From a checkpoint of a small image autoencoder: encoder norm layernorm.
Rows from block 7 of the encoder of a small image autoencoder, named by matrix and row number. Rows with one number within an expert belong to one neuron, the router's apart. Each number is 128 + 24 x the weight over its row's rms, rounded and kept within 0 to 255. All counts start at 0. Numbers have three digits each.
Before each expert's rows are labels from the 100 images, of 14976, where the router gives the expert most weight on average: "top examples" is what is common among them. Only what is clearly more common there than usual is listed. The data: photos with spoken descriptions (Open Images, Localized Narratives). In brackets: how many of the 100.
# router: router (encoder.blocks.7.mlp.router.weight, 16x128, trained with AdamW), inputs 0-127
# gate: expert gate (encoder.blocks.7.mlp.gate, 16x128x128), inputs 0-127
# up: expert up (encoder.blocks.7.mlp.up, 16x128x128), inputs 0-127
# down: expert down (encoder.blocks.7.mlp.down, 16x128x128, transposed), outputs 0-127

# expert 10
top examples: text has "dark" (25)
router.10:106148139131096137152193132096129110132130097117096085121096164098138095114153144095136101108125118142131166144099122087112118066134148127126091152097170126143112134122144117112103073117155107091122148131113099122152118174148116154077106144161138092131109147146124145135130083152116106129119116133083089177107071132111143129107128107107105151155128129128142110108103144133147128102123
gate.0:114144124173120113125143104162154092162103102097118071161139085110103138131142106126091112080122144123096104148093069146065162150147118131110150140198104138127103125149130148132140142125127128186111162125127115102102131133113143108128143118121143123135122149123109144152127112131149117105098145126117162154156125182125158138066140126142142141126127110118090155161108136140136121160099
up.0:117142137172133141138165146132128158124088138103145110121082109103115163098092123152122117110160142130135156140155102122100117151121145128162122143119137126156116052098116087124116137093155146107120136160111102182122125069146146089113115127112099100139135128131093110132138082171140117125132158125136162121168109169151131172111134097131134117130097172129134145111127128159107141149190
down.0:151140130092161077129148170105136122108132134120085087149172115119098125157126115162116127117124182136153114124113130136143102157153135152120139148165155134128143091164102109071099102193122121135084109116124116152122147135144136122129117123123136142115161095099106134142102079122125121088150099116129132133140110175138143115121063146181126159134137093154121129168101123109117130161135
gate.1:130150068105162084118110149100150115136151124124123131103094115148176110141108166173117135129113131125134151116119113114146105089115108127100084130157174179133154123128157134166136150153141140121144119164159147125115115135107152154125136156133162111153105136108098148126086136141110129121134156153118147057136125125135150076149144109104123169109140150148130091114105145086147113177087
up.1:133130150106122112137148157171112086109128145153151126108131127106133136103146087140143139131145118086105130100177139129107146145123115120130141127071061104135147139115135125131101129127066140152092145094172100101123150118133111138118183150091128102137128096130130074158133175169113135108107107147110134110149118141173130125139074129136154084131083136090152117122144128146132136087117
down.1:140155116089145122137105113145104124154088154168119124145164061123140156085101092122171076132133117150146104147129125132087142132148099116133147173104102166149172118135128119126147154112134136144091087150114134124116142160145112078118120137140131150094112150101114139188185162101131153145116104145129135138155142118128118143144132136156127105101096111116156144123122137158139084163156
gate.2:129182109145167119122129120144165085148143106099145105174126155081125121161153167106120101093117184169134151095127093127129169126125170118139115131156132098076099141148114120139109141129124110139168151117108146094111126133148117130152137119105129156122115142102151124124131094124095159143143135131111139154115138159056166108114115121154109100119129133135118143109149121170187106090113
up.2:145128126157107160157110117075093099104108119145125119114152108162158140122165106140102151136101097102166113138063141129134129163111109109136134187141129127129121097114140115130105103156097154116151147126098145132106169171129139136133114155098113107122109124161105153133111122113122113129102139151153157129161190086168115119142154160088093128153180132152116122146133119129152126092080
down.2:154164145144116169161110135114162145169187120107145139111117116093131108150084093088115115117139087153128108105165119127125135137116122123141079084116099101124129125134106116128130120132173128166145168152154141110125125114113152148103179131103159108105149126158140103151111127163099103126124117098146089128134097145148150135072161088158171103149100152128127121161096142149108145108149

# expert 2
top examples: text has "text" (35)
router.2:105095098096131148119133161135127113102149064151136107143168114094140103119122142166127134129133088095076067136137141126170160108133073144092141134120153122098162127145143144136139124102117163078122104136155168144129095110117130128135132154151125141105114160143172146174138150153097155158131111116108112081081157130151136131138125126113109177120140135145100161118139135110151117108126
gate.0:138114155172084123183110112145109087110118126146102124143112157125119074103107072124114155113130143102105126124116143099128130108130118115202135201134158138136124147149100108121092149094125128102134102138130118105118119112124154131106118144129147091145142121089105124101117124181134129107151151168147127094122154096125138155153150105179125112120106086125148121144120144142126156136182
up.0:119161107130122147147126125143123141150094161095125114111115168118098104115143144112067113133088138168135200134112084134136120165135148108159118118136129115108146092090163108123147131128128195102108158145106141099079112151132113107128157120098147131114149107127141105108099107084139103123141143113131148150139139176113127131088109149118141101139138115152162128148093139168080166100116
down.0:184160117127128163107112136109146102155072097173105099132105136145073166123106136158167102089161171128106126152150120155115100180156125141123141095147122120123155137140193162137158122139157130132105127124148160111121115129121120114147117135124134160121103121142152139114110149095123124114136139130090160111137144076121102138111132105126084123145114124110091143130181083132129117140086
gate.1:106158138158147140109154142151090138151096095150122101132160120139108111123143164159127108089127132167088128155142124116105073145130132126090119057104126113160144137147143173115124117145121098106088180120092115155137116117138105122152114095118148090103133130102129189120102143105122098132146107167079141144116107094160128102125118134125148161173124095147145132119157133098103135128150
up.1:125117103153101134085121121097142115146104131132111146092103132109125173103170100135126175131092137075158159104115118093131125141139132098152137192106140115119134115155103130094126165094137139156163194128095090152105122091141147164112121126134104155133105134131112062117126125147111119115121106104124131157112147073095106140133154136128124129098121161109108117147106092162115109108143
down.1:089139124127146137158100152082111125116146182120133143104123140140136143136081110126104156160115119131135091128129115142130150131117151068163112158104156136085146137138151112122139139111121109146172124125175103114118121179145186016111164090135131145112123115166143139139132123122148104123112124143129117102125127148122129183126143104128146122139131133151112145136106150147099114093153
gate.2:166165144152145103077102109169124104124122141120120145118144139137072121160138145118092123122098114150106152100149158154116113116087112110124167112120132124157171083106131100088142112119111109109148169176096146151117097126171114138140125121112115144124137114096108122102131114099160069121157122084122133147127118130074108124123126118142147114090096125154120143116193098144143142123165
up.2:113094160133100158131133178108164127116132086135101106132146158132158141104107123163132121130118126121129095137054101124133178116166118114114070156171147136114136146127138129157132141129133113146118039137180132105084141123130153113134133106107122150122093113120154144177143125167085160125125148128129124130123125109133131157136113133087131126137119116103133124145068160107125129138093
down.2:155165110151145131139068060189129097144111107141150174108098110092115091144132156129114133120141128134124168118165159143132094123087091166122145098128126132138125087102093130144113099145140148091116158170106151158151130127138133148148122142132159129153128123158127115090134159115121114105141123146135146129161152146096145133116189152181141109097118135148134148095128100137151135118145

# expert 13
top examples: text has "text" (36)
router.13:123122093078125138121115148141094132090163123133163133127162120081152119124125143150104120116161102098103047113140127117181184100103088140122141140124152140107139109154127129136154120112136143126153121165150150136143093133123119120126142181107125155128101153130185127158165143148145155146143118124134109078116156092113157140098106119099109169133113123134111151134128114068159116132120
gate.0:114132129116116092127110149090107115114128079134114098163111134123111137106144106156115147155146160113098122105098144130121091174083096079153160168099136116097141127108121137088126131153113157095134124166116126125147173165134084121131155112165142109130100155158125136100099077106157182149124132150114142138147136115086119107122137094133121113146117136133103106134111152109122065166165
up.0:065150164139104131142098116123104147138084106100133086170122125170125100123117114167139142146153120155130104141101159113115116125107126114164145102142109142150106121169095155136151111185161129162165123156121111123138106127109114114161133125142165116153111166109132137106153081131104177137161159129137115115114121103116141147127112101177144154113093146139101109119139168096133127171176
down.0:089120113148167129123089095139111103100125153139126130128104116098147123116125132088107138138125130125115132090142092128116120113128122140155099146128115163076102135105138096045136143110140172119150101130133113150152137134164163239081116100129123144119113101131106149158137122155119114120129116113095109130166132166118159154110122121099150122111129111117147174126127134093128110146127
gate.1:139090166165142095095110139112113136134161113128134106110126147100125116121140151137109116120100136147077103107128124107094095154115134139126103134152134138150119163131150120116152128151117141090123129115086155086164083099132091118113162104130120114116134159128150138137094190131136115122158122146137093160131091115112148144111091133119146127167111105202174129146130146165064134172137
up.1:116096101123091157124140151139136142131082141129121146122102103107220125145139084117120091129096108112100165156157121133154166128140147067158132121103098123097125100110115119084128135144106111159125169117124123126093139160136173140138108124136141106148112096117164138095174123134120120123102110157098162121128141151136151142144169131153141134132176135090101160136143108107139151088126
down.1:146104161119133162152134105111109152183136102178140153155124115113123130145078103131142122105121164072164158113141107130142115158112117107143121121159143089093154129116125154143098113119141115151158152109159111107124147162107158058129107144136151147122112121128142071078152139106117100149099134139081115112155154122135119132114131164127150108129143142139081151129140071116150093116121
gate.2:151117136144087124102101118150137114097087175144098153092123097144134093137163106065177124163149150123159119118124128111147126153132105149118104159137103132146090129128151147125144170143150102130124168116123081122115131126152126174135151155104088111117101085102127126132160099141127112121163130133175108120081145154113131157113118178143127140137098106140183137175125126117121157110134
up.2:140118142109145146108096145111150100157071144158122149144156138148100095123116145170086104143124145136128140141112114122099162144124197098131109122134164101127151109158103134118143100118134134146107137180113145154124130131112151160174111157110150158141111121104117109058094142107117104139181110145110088085115156090157112144096166109129159099114136102118118130140139161096136134135139
down.2:058103101145122109143128130154145126118108120148135125111103076132108170105146129102123135120124116126091148140125093102111131102089108122143141131107132121118142131137151116147168108130129098135140175140164124055146144183126139083107162146143142132167133169153132118137185130108117157126075142155149138144158129132094135130123099122118153119142129176133099098108135104194117136125096

# expert 6
top examples: text has "white" (31); text has "text" (27)
router.6:082135109071123145118116142094118104124116093125126142117092158122122119136172171119155117104087081131129157119121101114128126110102130111104119147101139091120129112121107145055096106103118136139131159115090089138129128121160160162127145155140114117116118134116102121120141119141136091151140082134101070118072108120144113089128143153099148153155106128114132156112156126139105125056143
gate.0:128144147141169125138149120147115112121149154100115191102124112101174105128158164115084116154136175147141123130147113111102136113135127120125097215095124148119117163148158123147100153130135120123115125100135098101097091166133099195164132147098091148126169087132128129107140113160113110142144114132145077161134133161126086148141135094109114129125121141148134146116125151125114112157128
up.0:170134126156117112118138139137106092126110120114086132091123104119131157126125080108150161118153128133144108127126177134138123147161129115095151098110143144125128131111130103106134172112128125120128122098112133142132126132144087106173093126146090135149135101147079134076065135086105083141123103121160166125111108089077138138123172152156118106158146141152152139190136123127183125105130
down.0:163140169122175132125126146185104137118090119146111113113144146106127115110076120154115144140137143135092176117143145099154124125167090138136165091104120139122118149139119135163165144131139129120124139142148139120120147143094068088125105133105132084162155131130153130128163166132134136137145119168122134171074110142100125072156107123083109123117157138136089115154157102113139095148094
gate.1:152151127170151168143156158114182120127129128132108129114129100086123124131135127160123084140139063128132105131158078121118130151117127120178077141133134137105123168116150134117104154128157109079161139154150096082144169085158167128126115140143101095139144146141116131114177142115126114125161092087130147146151161134137167131136134088151123143117103130145100109138160117134154133149168
up.1:158143108137127122138136087149123132151157157134153116092134119117129129051171115124150116128110089126120119098148125116146170093106125118161109163154119120098067145113131110128115107091098160128126124144114115092144158139096107120152114096126082101098078121162149122125139119094167128109118164130136145094125098097137098143075137137154112103158105094153123153107124144169124090135145
down.1:095128171151115088120127102122127121177124113109125106185140074130103127091115081139090140157123133110103171137108185123151115162131152139166131105125103115149117141119127138099091118153130123103120153126173116107080148175110153134122142079118109104125121146109170141142149100153105124150112140124152147064121161104152135113118104157126132136101094122118158116133167116093110127133122
gate.2:176124145110131116136093168116106124105124118126140086127155133117124101149156155073156120138154152149122157102136117142072102124195157084111137103178149162101108120070150111085086127145112156107137143127083105122146148123114128139167180114130112153125128148122108063152105111149129118103133144136134125108126121126100128127139125119164088143122111137154154103126119143104159136147117
up.2:117121115163136118127112139089116125112172096163096115110134118151167132125121149116120151159131151137102111151123107090152161163114111132149164115124166150153123087131072163126174121102146161156148107115124134127112162136109102103117121142121114118115156110144172125104094106172110139105102103124100185123155109142122123190100096095120125137142135126111135112113102193100084127155136
down.2:130143136163105155132079140143168121158124103096159151125121100149129098101127118096140092113171124114127144130128108138110082120155176107135113103143085150148109154105122129120088146106163114139176095139136145169099121144135099140127137104098108134102197090144116097125115117169159101147161094152131150132093124117127138148088146156172110125131149175158135124143130107096135110109112