Weights of a small image autoencoder: encoder num experts 16, 5.9 epochs.
Rows from block 3 of the encoder of a small image autoencoder, named by matrix and row number. Rows with one number within an expert belong to one neuron, the router's apart. Each number is 128 + 24 x the weight over its row's rms, rounded and kept within 0 to 255. All counts start at 0.
After each expert's rows are labels from the 100 images, of 14976, where the router gives the expert most weight on average: "strongest on" is what is common among them. Only what is clearly more common there than usual is listed. The data: photos with spoken descriptions (Open Images, Localized Narratives).
# router: router (encoder.blocks.3.mlp.router.weight, 16x128, trained with AdamW), inputs 0-127
# gate: expert gate (encoder.blocks.3.mlp.gate, 16x128x128), inputs 0-127
# up: expert up (encoder.blocks.3.mlp.up, 16x128x128), inputs 0-127
# down: expert down (encoder.blocks.3.mlp.down, 16x128x128, transposed), outputs 0-127

# expert 4
router.4 [150 160 103 138 166 136  80 140 125 144 106 154 169 135 150 118 155 139 152  91 135 149 107 153 150 114 154 145 152 161 133 146 128 146 167 118 130 106 124 154  97 123 118 156 142 128 130 178 165 119 113 155 165 147 127 105 149 102  70 161 130 144  83 136 162 139 154 128 138 117 108 136 144 156 118 110 101 166 158 111  94  71 156 150 141 120 157 125 132 119 122 122  99 155 114 150 130  64 138 163 140 176 151 128 114 113 102  87 120 136 172 146 123 103  88  96 147 132 144 134 138 128 143 117 132 103 141 114]
gate.3 [112 194 161 132 102 127 126 115 123 140 191 159 152 140 130 110 149 118 137 119 102 141 133 145 140 132 141 111 131 132 174 170 105 128 106  98 146  78 135 148 124  88 116 151 128 109 187  99 145 139 108  80 141 131 151 130 133  90 147 164 115 133 118 108 144 130 127 123 127 144 184 132 103  85 138 111 121 155 107 129 100 140 151 158  92 157 152  91 144 159 143 153 105 127 142 143 135 144 150 145 135 136 158 116 124 134 140 111 141 105 117 167 102  90 138 110 102  99  75 152 136  91 131 121 116 111 174 158]
up.3 [142 134 139 168 114 112 142 127 142 146 164 182 122 130 136 141 118 110  88 120 138 145 117 159 131 113 107 106 172 111 151 156 114 151 142 119 155 108 111 140 123 117 177 158 161 110 147 110 156 110 123 124 133 103 135 152 138 142 117 147 144  97 125 110 151  94 107 116 135 116 162 107 179  81 131 106 129 103 180  81 104 147  95 142  96 113 105 120 144 175 125 120 118 118 126 108 175 153 151 164 163 124 153 125 119  91 128 139 132 123 132 141 103 131 141  72 157 107  82 118 196  93 122 124 117 103 144 152]
down.3 [ 94 105 113 143 115 163 139 163 143 104 100  80 112 117 117 119  93 107 133 153 130 166 130 140 121 131 128 101 113 134 125  94 153 180 140 116 125 140 130 110 117 111 114 102 126 145 115 118  97 152 151 187  97 130 132 118 139 149  99 110 180 127 115 141  80 147 132 128  97  89 103  85 128 174 148 168 153 116 136 126  97 130 138 133 147  77 138 146  92 171 147 111 122 153 139 108  93 122 117 151 115 164  95 108 156 116 150 153 138 125 128 124 132 176 110 148  95 151 134 107 144 157 162 117 167 172 100 124]
strongest on: text has "white"

# expert 8
router.8 [127 128 146 139 101 119 152 109  95 121 141 135  62 128  97 126  73 155 160 177 103 125 142 126  89 129 138 136 131  89 145 115 144 126 123 140 128 120 109 135 148  97 140 111 116 124 107 104 106 133 105 134  89  95 104 129 149 141 144  94  95 154 141 110  92  85 137 183 130 117 156 122 116 159 140 159 147 113 105 129 154 156  75 107 130 133  91 135 128 132 104 134 116  93 113 119 110 129  99 104  83 126  74 153 137 119 132 128 190 136 105 134 136 146 117 138 108  93  69 145 124 152 128 124 160 144  83 134]
gate.0 [144 105  91 166 107 170 144 110 117  99 166 158 135 146 137 132 129 165 154 126  92 120 122 187  93 119 131 130 101 105 125 123 147  88 126  92 124 131 132 113 144 108 121 113 112 177  59 122 120 146 133 130  86 136  96 141 127 151 126 128 152 122 129 147 128 134 100 146 154 125 125 148 161 127 144 167 166 181 124 155 106 127 140 131 132 104  94 167 122 170 124 136 114 125 181 150 138 143 155 120 108 132 104 109 124 116 132 111 135 115  79 166 114 150  77 112 159 134  94 146 104 100 132  75 115 133 112 121]
up.0 [108 125 110  97 117 147 122 110 168 134 110 140  95 141  93 118 104 119 124 151 114 142 126 128 172 131 185 130  93 174 120 130  94 155 151  91 125 116 114 102 145 135 116 137 100 140 110 130 132 134 104 148  56  92 143 159 138 122 122 173 147 136 126  97  86 150 100 154 126 137 134 127 145 127 127 117 128 149 152 131 107 133 152  83 110 149  95 138 181 128 157 144 104 116 149 119 105 137 128  75 147  95 114  88 103 138 175  87 149 110 116 133 118 154 110 135 135 127 137 164 127 130 159  84 117  95  76 110]
down.0 [169 170 132 137 128 130 131 147 149 103 130 132 126 140 114 121  91 148 113 113 109 131  96 172 129 126  81 109 139  75 143 109 134 108  99 106  71 166 121 135 153 142 102 148 145 124 134 127 120 169 104 152 130 126 142 148  88 134 141 118 148 118 188 151 135 121 158 143 139 131 141 116 153 143 121 113 123  68 120 140 117 105 152  94 143 142  78 181 101 130 126 136 151 130 175 137 143  93 108 115 119 108 100  97  98 123 126 104 130  83 116  96 204  95  97 118 135 109 127 125 115 148 141 158 132 125 136 119]
strongest on: text has "dark"; text has "playing"; text has "guitar"

# expert 7
router.7 [ 94  97 123 129 143 143 115 116 124 100 140  76 100 115  63 135 119 117 158 146 139 101 121 114  94 142 149 122 101 127  95  71 132 137  96 143 113 117 114 109 129 147 137 123 157  75 130 137 109 129 167  91  70 149 117 124 130 159 100  99 120 113 115 137  68 104 148 129 108 126 133 124 148  97 145 160 147 122 146 159 178 110 130  93  99 162 106 116 127 110 116 146 142  91 104 154 116 117 157 119 112 147  68 117 121 163 129 100 154 145 146 117 148 159 128 103 147 136  82 130 119 148 113 157 110 104 111 132]
gate.0 [126 106 142 128 157 142 105 112 101 145 148 154 102 140  68 105 158 137 123  72 115  99 107 117 149 128  97 139 168  44 144 108 125 101 152 117  99 164 138 117 132 124 141 171 127 173 137  91 100 100 119 139  94 147  99 118 159 144 107  96 106  76 155 116 125 173 149 109 108 110 125 118 146 145 125 129 120 158 128 134 115 152 112 139 148 134 113 162 124 189 130 116 138 103 124  74 165 126 133 105 121 105 100 142 118  85 121  89  97 111 118 113 140 132 120 147 149 123 130 111 154 123 126 120 156 136 133 133]
up.0 [131  93 153 154 128 133 127 141 119 169 129 162 122 136 119  83 164  66  90 139 168  74 127 191 100 112 138 156 132 147 183 135 123 134  66 116 115 149 113 180 139  90 121 136 101 153 123  81 122 162 102 154 129 139 139 125 132 154 140 126 140 165 128 143 113 132 121 136 133 133 120 103 140 102 143 111 113 101  83 168 122 127 140 137 114 121 137 136 137 155 174 153 155 163  89 145 109 126 116 104 141 127 143 155 111 119 158 103 175  91 122 139 150 154 131 135 144 112 122 117 110 143 123  99 156 120 125 123]
down.0 [150 143 134 130 148 162 106  93 109  83 142 129  86 115  96 174 141 113  96 129 153 128 115 102 171 133 152 125 135 160 128 159 145 109 136 179 126 132 128 143 122  99 130 105 138 128 168 119 112 107 149 126 116 118 154 135 123  97 131 133 144 140 172 117 102 132 112 109 110 119 141  65 105 144 125 121 162 136 125 172 134  58 118 123  95 166 170  88 133 125 124 141 145 116 138 155 120 138 124 153 142  86 110 159 119 102 138 133 104 126 156 143  79  99 160 131 128  82  98 111 135 156 100 121 175 132 126  85]
strongest on: text has "text"

# expert 13
router.13 [ 94 116 182 139  68 112 150 124 119 135 142 119 113 138  73 150  58 118  94 137 133  99 129 127  95 120 124 122 142  80  96  95 160 140 107 138 145 156 111 120 163 147 100 112 162 130  98  87  90 151 122 101  96  98 130 143 137 142 161 120 117 106 152 131 101 104 111 135 128 127 138 133 137 125 105 166 125 108 114 131 179 166  61 107 114 132 108 122 128 126 154 137 164 104 161 111 127 147 109 120 114  93  77 144 154 157 140 147 151 143 110 147 118 136 120 171 116 121 116 148 120 119 127 144 105 153 122 135]
gate.3 [148 135 133 115 164 105 113 111  82 140 122 136 118 110 133 129 105 123 151 129 118 123 145  92 113 176 161  81 137 156 122 151 167 166 143 163 161 149 115 112 116 119 119 157 136 134 124 124  89 125 133 140 138 134 125 140 110 129  84  95 138 125  74 103 104 164 102 114 109 112 100 146 113 128 158 126 143 193 123 160 174 138 137 119 105 136 158 105 193 118 114 151 130 124  92 127 127 115 145 130 152 125 135  97 106 123 169  98 160 110 124 134 118  87 143 125  76 111 117  96  97 192 127 111 135 121 135  93]
up.3 [122  98 119 126 128  95 108 145 133 148 102 103 127 152 187 161 129 153  81 120 150 124 137 119 165 153 166  63  77 167  98 170 122 167 149 131 134 135 124  92 173 134 137 149 149 138 110 147 118 121  91 139 156 128 134 125 111 139 127 110 116 163 122 148  68 121 133 125 144 143 105 143 124 127 133 134 102 118 155  85 124 140 122  92 118 123 144 175 152 116  82 148 153 153 140 140 138 110 121 131 137 112 132 143 138 130 120 136 123  96 103  73 148 146 123  97 146  83 174 122 136 153 136 121 161 130 178 135]
down.3 [151 128 124  88 118 139 109 156 111  85 146 159 155 136  95 116 121  94 139  96 106 107 126 164  95 140 119 126 154 135 155 122 138 108  96  95 148 149 122 132  80 103 172 120  96 144 165  98 137 105 164 126 128 140 166 144 108 117 135  87 143 131 119  80 177 131 122 128 124  76 132 106 148 125 148 136 109 173 110 153 104 116 137 152 157 121  99 134 148 148 143 119  91 132 145 109 100 100 153 127 146  97 108 131 115 125 145  91 141 109 121 178  60 124 136 141 157 134 115  80 102 114 107 136 140 137 109 168]
strongest on: text has "dark"; text has "playing"; text has "lights"

# expert 10
router.10 [ 95 161 117 125 144 137 115 139 126 136 148  78 136 131 150 113 147 151 158 111 122 116 170 161  87 147  92  99 123 121 113 111 122 135 121 130 100 100 130 161 160 132 148 132 134 139 129 127 158 157 129 159  73 124 137 135 107  78 130  88 170  86 117  64 128  93 134 131 117 137 171 142 141 156 138 100 134 126 100 190 112 114 144 162  98 177 126 130 129 114 103 162  91  88 105 151  80 121 154 110 160 136 114 119 127 132 133 114 147 131 146 128 106 115 143 122 142 131 158 124 109 106 154 136  76 105 107 105]
gate.3 [146 150 108  95 121 112 144 102 177 164 130  83 204 124 103  83 149 127 185 103 109 151  91 140 144 121 146 134 109 131 114  90 158 108 126 137 164 168 139 132 112 104 149 134 112 117 136 129 105 146 105 120 122 123 147 144 116  93 123 139 137 115 110 132 149  98 134 126 120  75 141 106  98 132 141 134 126 144 121 139  58 144 136 126 138 132 118 104 121 107 105 143  76 126 115  94 106 108 165  89 159 112 130 150 150 119  84 125  56 110 154 126 128 112 125 130 134 146 133 166 106 150 121 142 109 126 129 157]
up.3 [108  92 117 107  88 133 126 120 160 116 127 110 139 152 175 123 125 162 134 121 156 212 123 157 134 141 139 140 108 101 129  92 141 138 138 130 141 128 172 104 112  77 132 103  92 121 114 152 113 133 115 143 158 154 141 147 147 125 140 147 144 107 106 126 123 129 161 145  91  96 114  87 102 125 109 136 120  98 132 122 103 139  91 158 135 147 173  84 117 161 168 131  91 126 169 142 152 112 131  79 127 135  93 139 132 132 154 101 119 120 149 165  73 151 149  98 142 189 133 135 118 147 141 134 120 121 132 120]
down.3 [122 118 134 114 126 144 163 116  95 112 179 132 128 127 114 141 172 126 136 105 151  85 103 119 112 123 123 132 126 106 152 112 121 108  89  83 138  99  66  86 142 111 101 178 145 159 101 132 154 124 144  90 148 102 120  88 158 116 137 140 158 126 148 108 107 130 136 118 174 117 100 121 141 149 126 170 145 112 118 121 143 163 127  97 101 108 147  73 173 150 127 164 139 109 147 146 113 119 138 177 132 143 152 132 112 102  93 117 118 169 104 147  81 130 100 134 140  84 131 119 121 131 157 144 100 110 151 107]
strongest on: text has "text"

# expert 9
router.9 [143 148 121 145 156 133 121 121 129 186 120 118 157 147 140  99 145 113 133  86 173 141 117  99 180 125  79  83 134 150 116 153 118 164 152 139 126 112 145 123 117 155 120 176 155 108 165 159 136 126 119 138 147 136 130  96 139  85 104 134 169 139 110 109 134 153 135 122 136 123  65 133 131 115 134 135 122 104 125  79 131  96 143 129 143  99 123 139 109  79 120 107 127 108  94 113 126 119 122 160 132 181 141 115 125  80 117 122 149 139 143 118 128 112 143 108 150 101 138 159 112  63 145 148 156 138 175  94]
gate.3 [124 105 148 130 110 165  91 127 163 110 136 131 107  73 190 149 126 111 105 161 130 147 140 107 107 126 136 145 158 124 193 138 146 149 108 127 140  91 123 133 132 159 148 118 158 116 139 102  51 155 135 111 133 116  99 108 151 141 165 128 155 194 139 147 134 111 136 129 106 131 110  84 102 119 120 121 117 131 137 142 111 135  97 147 129 137 118 139  90 145 152 127  92 145 161 113 181 125 127 131 154 120 102 117 141  85 135 133 139  98  91 124 125 123 136 116 133 166 152 158 108 129 138 142 156 185  95 128]
up.3 [125 126 149 137 111 134 136 149 186 156 139 102 118 118 113 145 124 127 170 111 136 151 142 127  74 113 155 150 143 132 158 129 126 137 126 120 163  88 144 117  66 136 182 152 128 110 129 133 145 120 138 147  65 110 141 149 119 146 140 166 168 142 163 150 103 140 147 126 131  92 126 104 104 148 121 133 158 133 125 141 106 140 162 151 176 127 103 117  92 119 137 107 104 140 184 118 101 147 145 143 125 145  89 170 140  85 150 102 145 112  73 157 123 123 151 135 169 163 124 121 116  95 117 108 140 138 132 162]
down.3 [115 152 107 189 186 100 110 126 124 118 173 128 149 135 139 121 131 154 111 118 152 110 140 125 155 124  85 112  85 137 117  91 124 119 156 162 133 131  86 131 130 100 154  89 148 131 128 124 134 123 105  96 136 104 135 161 170 114  77 156 134  76 124 102 105 133 137 160 127 141 126 162 169 120 116 174 126 146 114 139 163 104 133 157 127 112 121 150 149 135 117 153 113 143 133 121  85 141 143  93 103 113 192 130 110 143 107 105 110 140 110 126 122 177 129 107 100 125  81 130 126 108 130  82 123 158 136 154]
strongest on: text has "white"

# expert 0
router.0 [137 159 144 151  99 123 148 124 108  83 176 170 173 105 130  85  97 146 100  96 152 115 136 130  84 118  82 183 110 112 108  82 112  91 126 138 115 170 137 147 114  94 129 113 135 151 124 105 129 157 113 134 144 114 120 113 140 159 142  95 114 143 157 142 156 155 115 141 125 123 145 119  76 178 128 134 118  93  94 127 116 141 100  94 147 105 150 133 137 134  78 113 132 148 139 100  92 152  95 113 149 129 142 132 165 121 130 141 104 164 110 152  82 120 134 148 111 133 133 112 141 146 129 177 131 152 136 141]
gate.3 [114 132 155 115  99 152 151 166 145 112 138 124 140 127 145 120  91 100 131 110 114 123  94 101 125 123 103 136  70 124 176 128 102 116  96 124 169 101 155 130 139 104  99  95  88  99 128 137 184 113 135 142 126 109 149 115 110 146 134 165 153 134 157 131 132 172 129 128 130 121 169 112 174 104 121 121 132 128  99 128 154 143 118 139 142 161 185 133 108 132 163 102 106 139 161 118 136 124 146 107 117 144 163 104 145 128 107 141 154 110 137 153 137 156 135 110 140 143 130  78 164  45 123 125  74 112 143 143]
up.3 [160 117 139 156 126  84 133 187 108  91 120 152 100 169  94  95  96 164  99 146 119 117 154 133 137 128 136 146 120 136 134 132 119  75 154 124 157 146  95 128 143 138 129 139 153 158 138 101 132 145 104 136 134 145 130 153 101 102 123 106  91 129 152 130 109  80 137 133 135 120 150 110  97 152 118 125 138  91  82  90 140 100 100 138 151 113 111 142 138 183  84 155 205 127 115 129 123 154 107 120 121 157 135 132 118 115 118 132 113 125 131  91 137  88 147 152 115 132 140 127 152 127 194 143 149 156 150 147]
down.3 [130 115 107 148 157 150 143 165 131 110 144 148 161 166 106 110 112 140 104 122 140  88 106 111 139 106  79 131  87 135 118 120 114 118 127 146 137  97  94 128 143 164  94 146 130 144 114 108 136 113 121  67 118 100  88 152 114 127 149 160 106 165 107 120  82  88 160 130 126 164 166 155 145 129 106  96 119 145  91 125  92 135  89  88  97 182 124 132 136 159 133 121 123 101 124 134 148 132 124 122 128 164 134 136 126 117 134  75 124 169 138 123 157  89 136 151 140 110  98 116 160  93 125 142 132 168 154 163]
strongest on: text has "dark"

# expert 12
router.12 [103  79 108  92 162 151  87 138 147 131 109  97 119 122  91 123 136 125 119 138 151 100 144 133 117 128 122 108 107 156 124 109 111 148 127 119 120 125 139 100 109 167 137 144 172 131 132 146 115 136 141  99 119 173 151 113 109 142  93 103 111 111  84 115 114 145 146 118 123 134 133 135 129 106 120 133 121 140 125 138 169  73 145 139 129 135 137 111 162 112 101 171 151  84  94 159 105 100 134 112 112 171  95 123 158 199 164  90 180 141 184 109 124 136 158 147 144 156 126 112 123 153 119 140  89  86 132 118]
gate.3 [111 146 112 120 120 146 145 157  95 101 132 151 158 111 114 144 120 155 135  97 129 131 124 127  74 129  74 158  82 127 105  74 108 113  99 147 146 145 149 148 186  94 114  63  85 113  96 133 135 159 144 100 153 131 133 118 101 124 168 109 162 124 140 164 154 142 128 143 106 137 169 121 101 139 118 128 123 116 100 141 164 130 145 131 129 124 177  98 124 157 121 119 117 181 166  97 120 145 116 137 161 123 162 120 117 124 103 137  91 130 130 158 124 131 107 172 130 133 135 113 160 132 133 165 114 133 116 163]
up.3 [105 157 137 141 120 147 133  83 116 141 141 143 158 122 156 135  97 180 162 126 125 105 128 175  90 156 118 152 116 132 161 113 109 124 131 129 119 110 101  89 121 108 143 116  83 122 136 134 155  65 120 123 125  84  93  98 140 129 111  91  88 144 118  67 139 120 177 111  91 105 123  92 112 183 143 158 143 122 137 105  80 126 123 107 127 104 132 128 109 127 130  86 151 130 144 144 152 129 139 119 124 154 133  84 158 128 133 114 138 117 137 106  82 109 109  88  95  98 151 131  95 125 154 134  97 129 133 137]
down.3 [131 126 160 130 142 135 146  97 173 152 151 119 119 124 143  88 166 112 137 198 150 124 124 112 137 106 175 125 136 123 154 163 185 162 123 111 120 129 100 107  94 121 158 200 171 121 136 123 115  96 145 115  94 138 132 154 158 133  90 118  96 105  98 134 138  95 112 126 117  96 102 106 103 110 157 137 128 127 128 119 103 131 111 131 117 124 100 118 161 142 111  99 118 138 120 139 126 123 118 104  96 128  97 156 137 165 127 137 161  84 105 114 109 137 153 103 138 121  99 146 126 175 143  67 158 132 121 147]
strongest on: text has "white"; text has "text"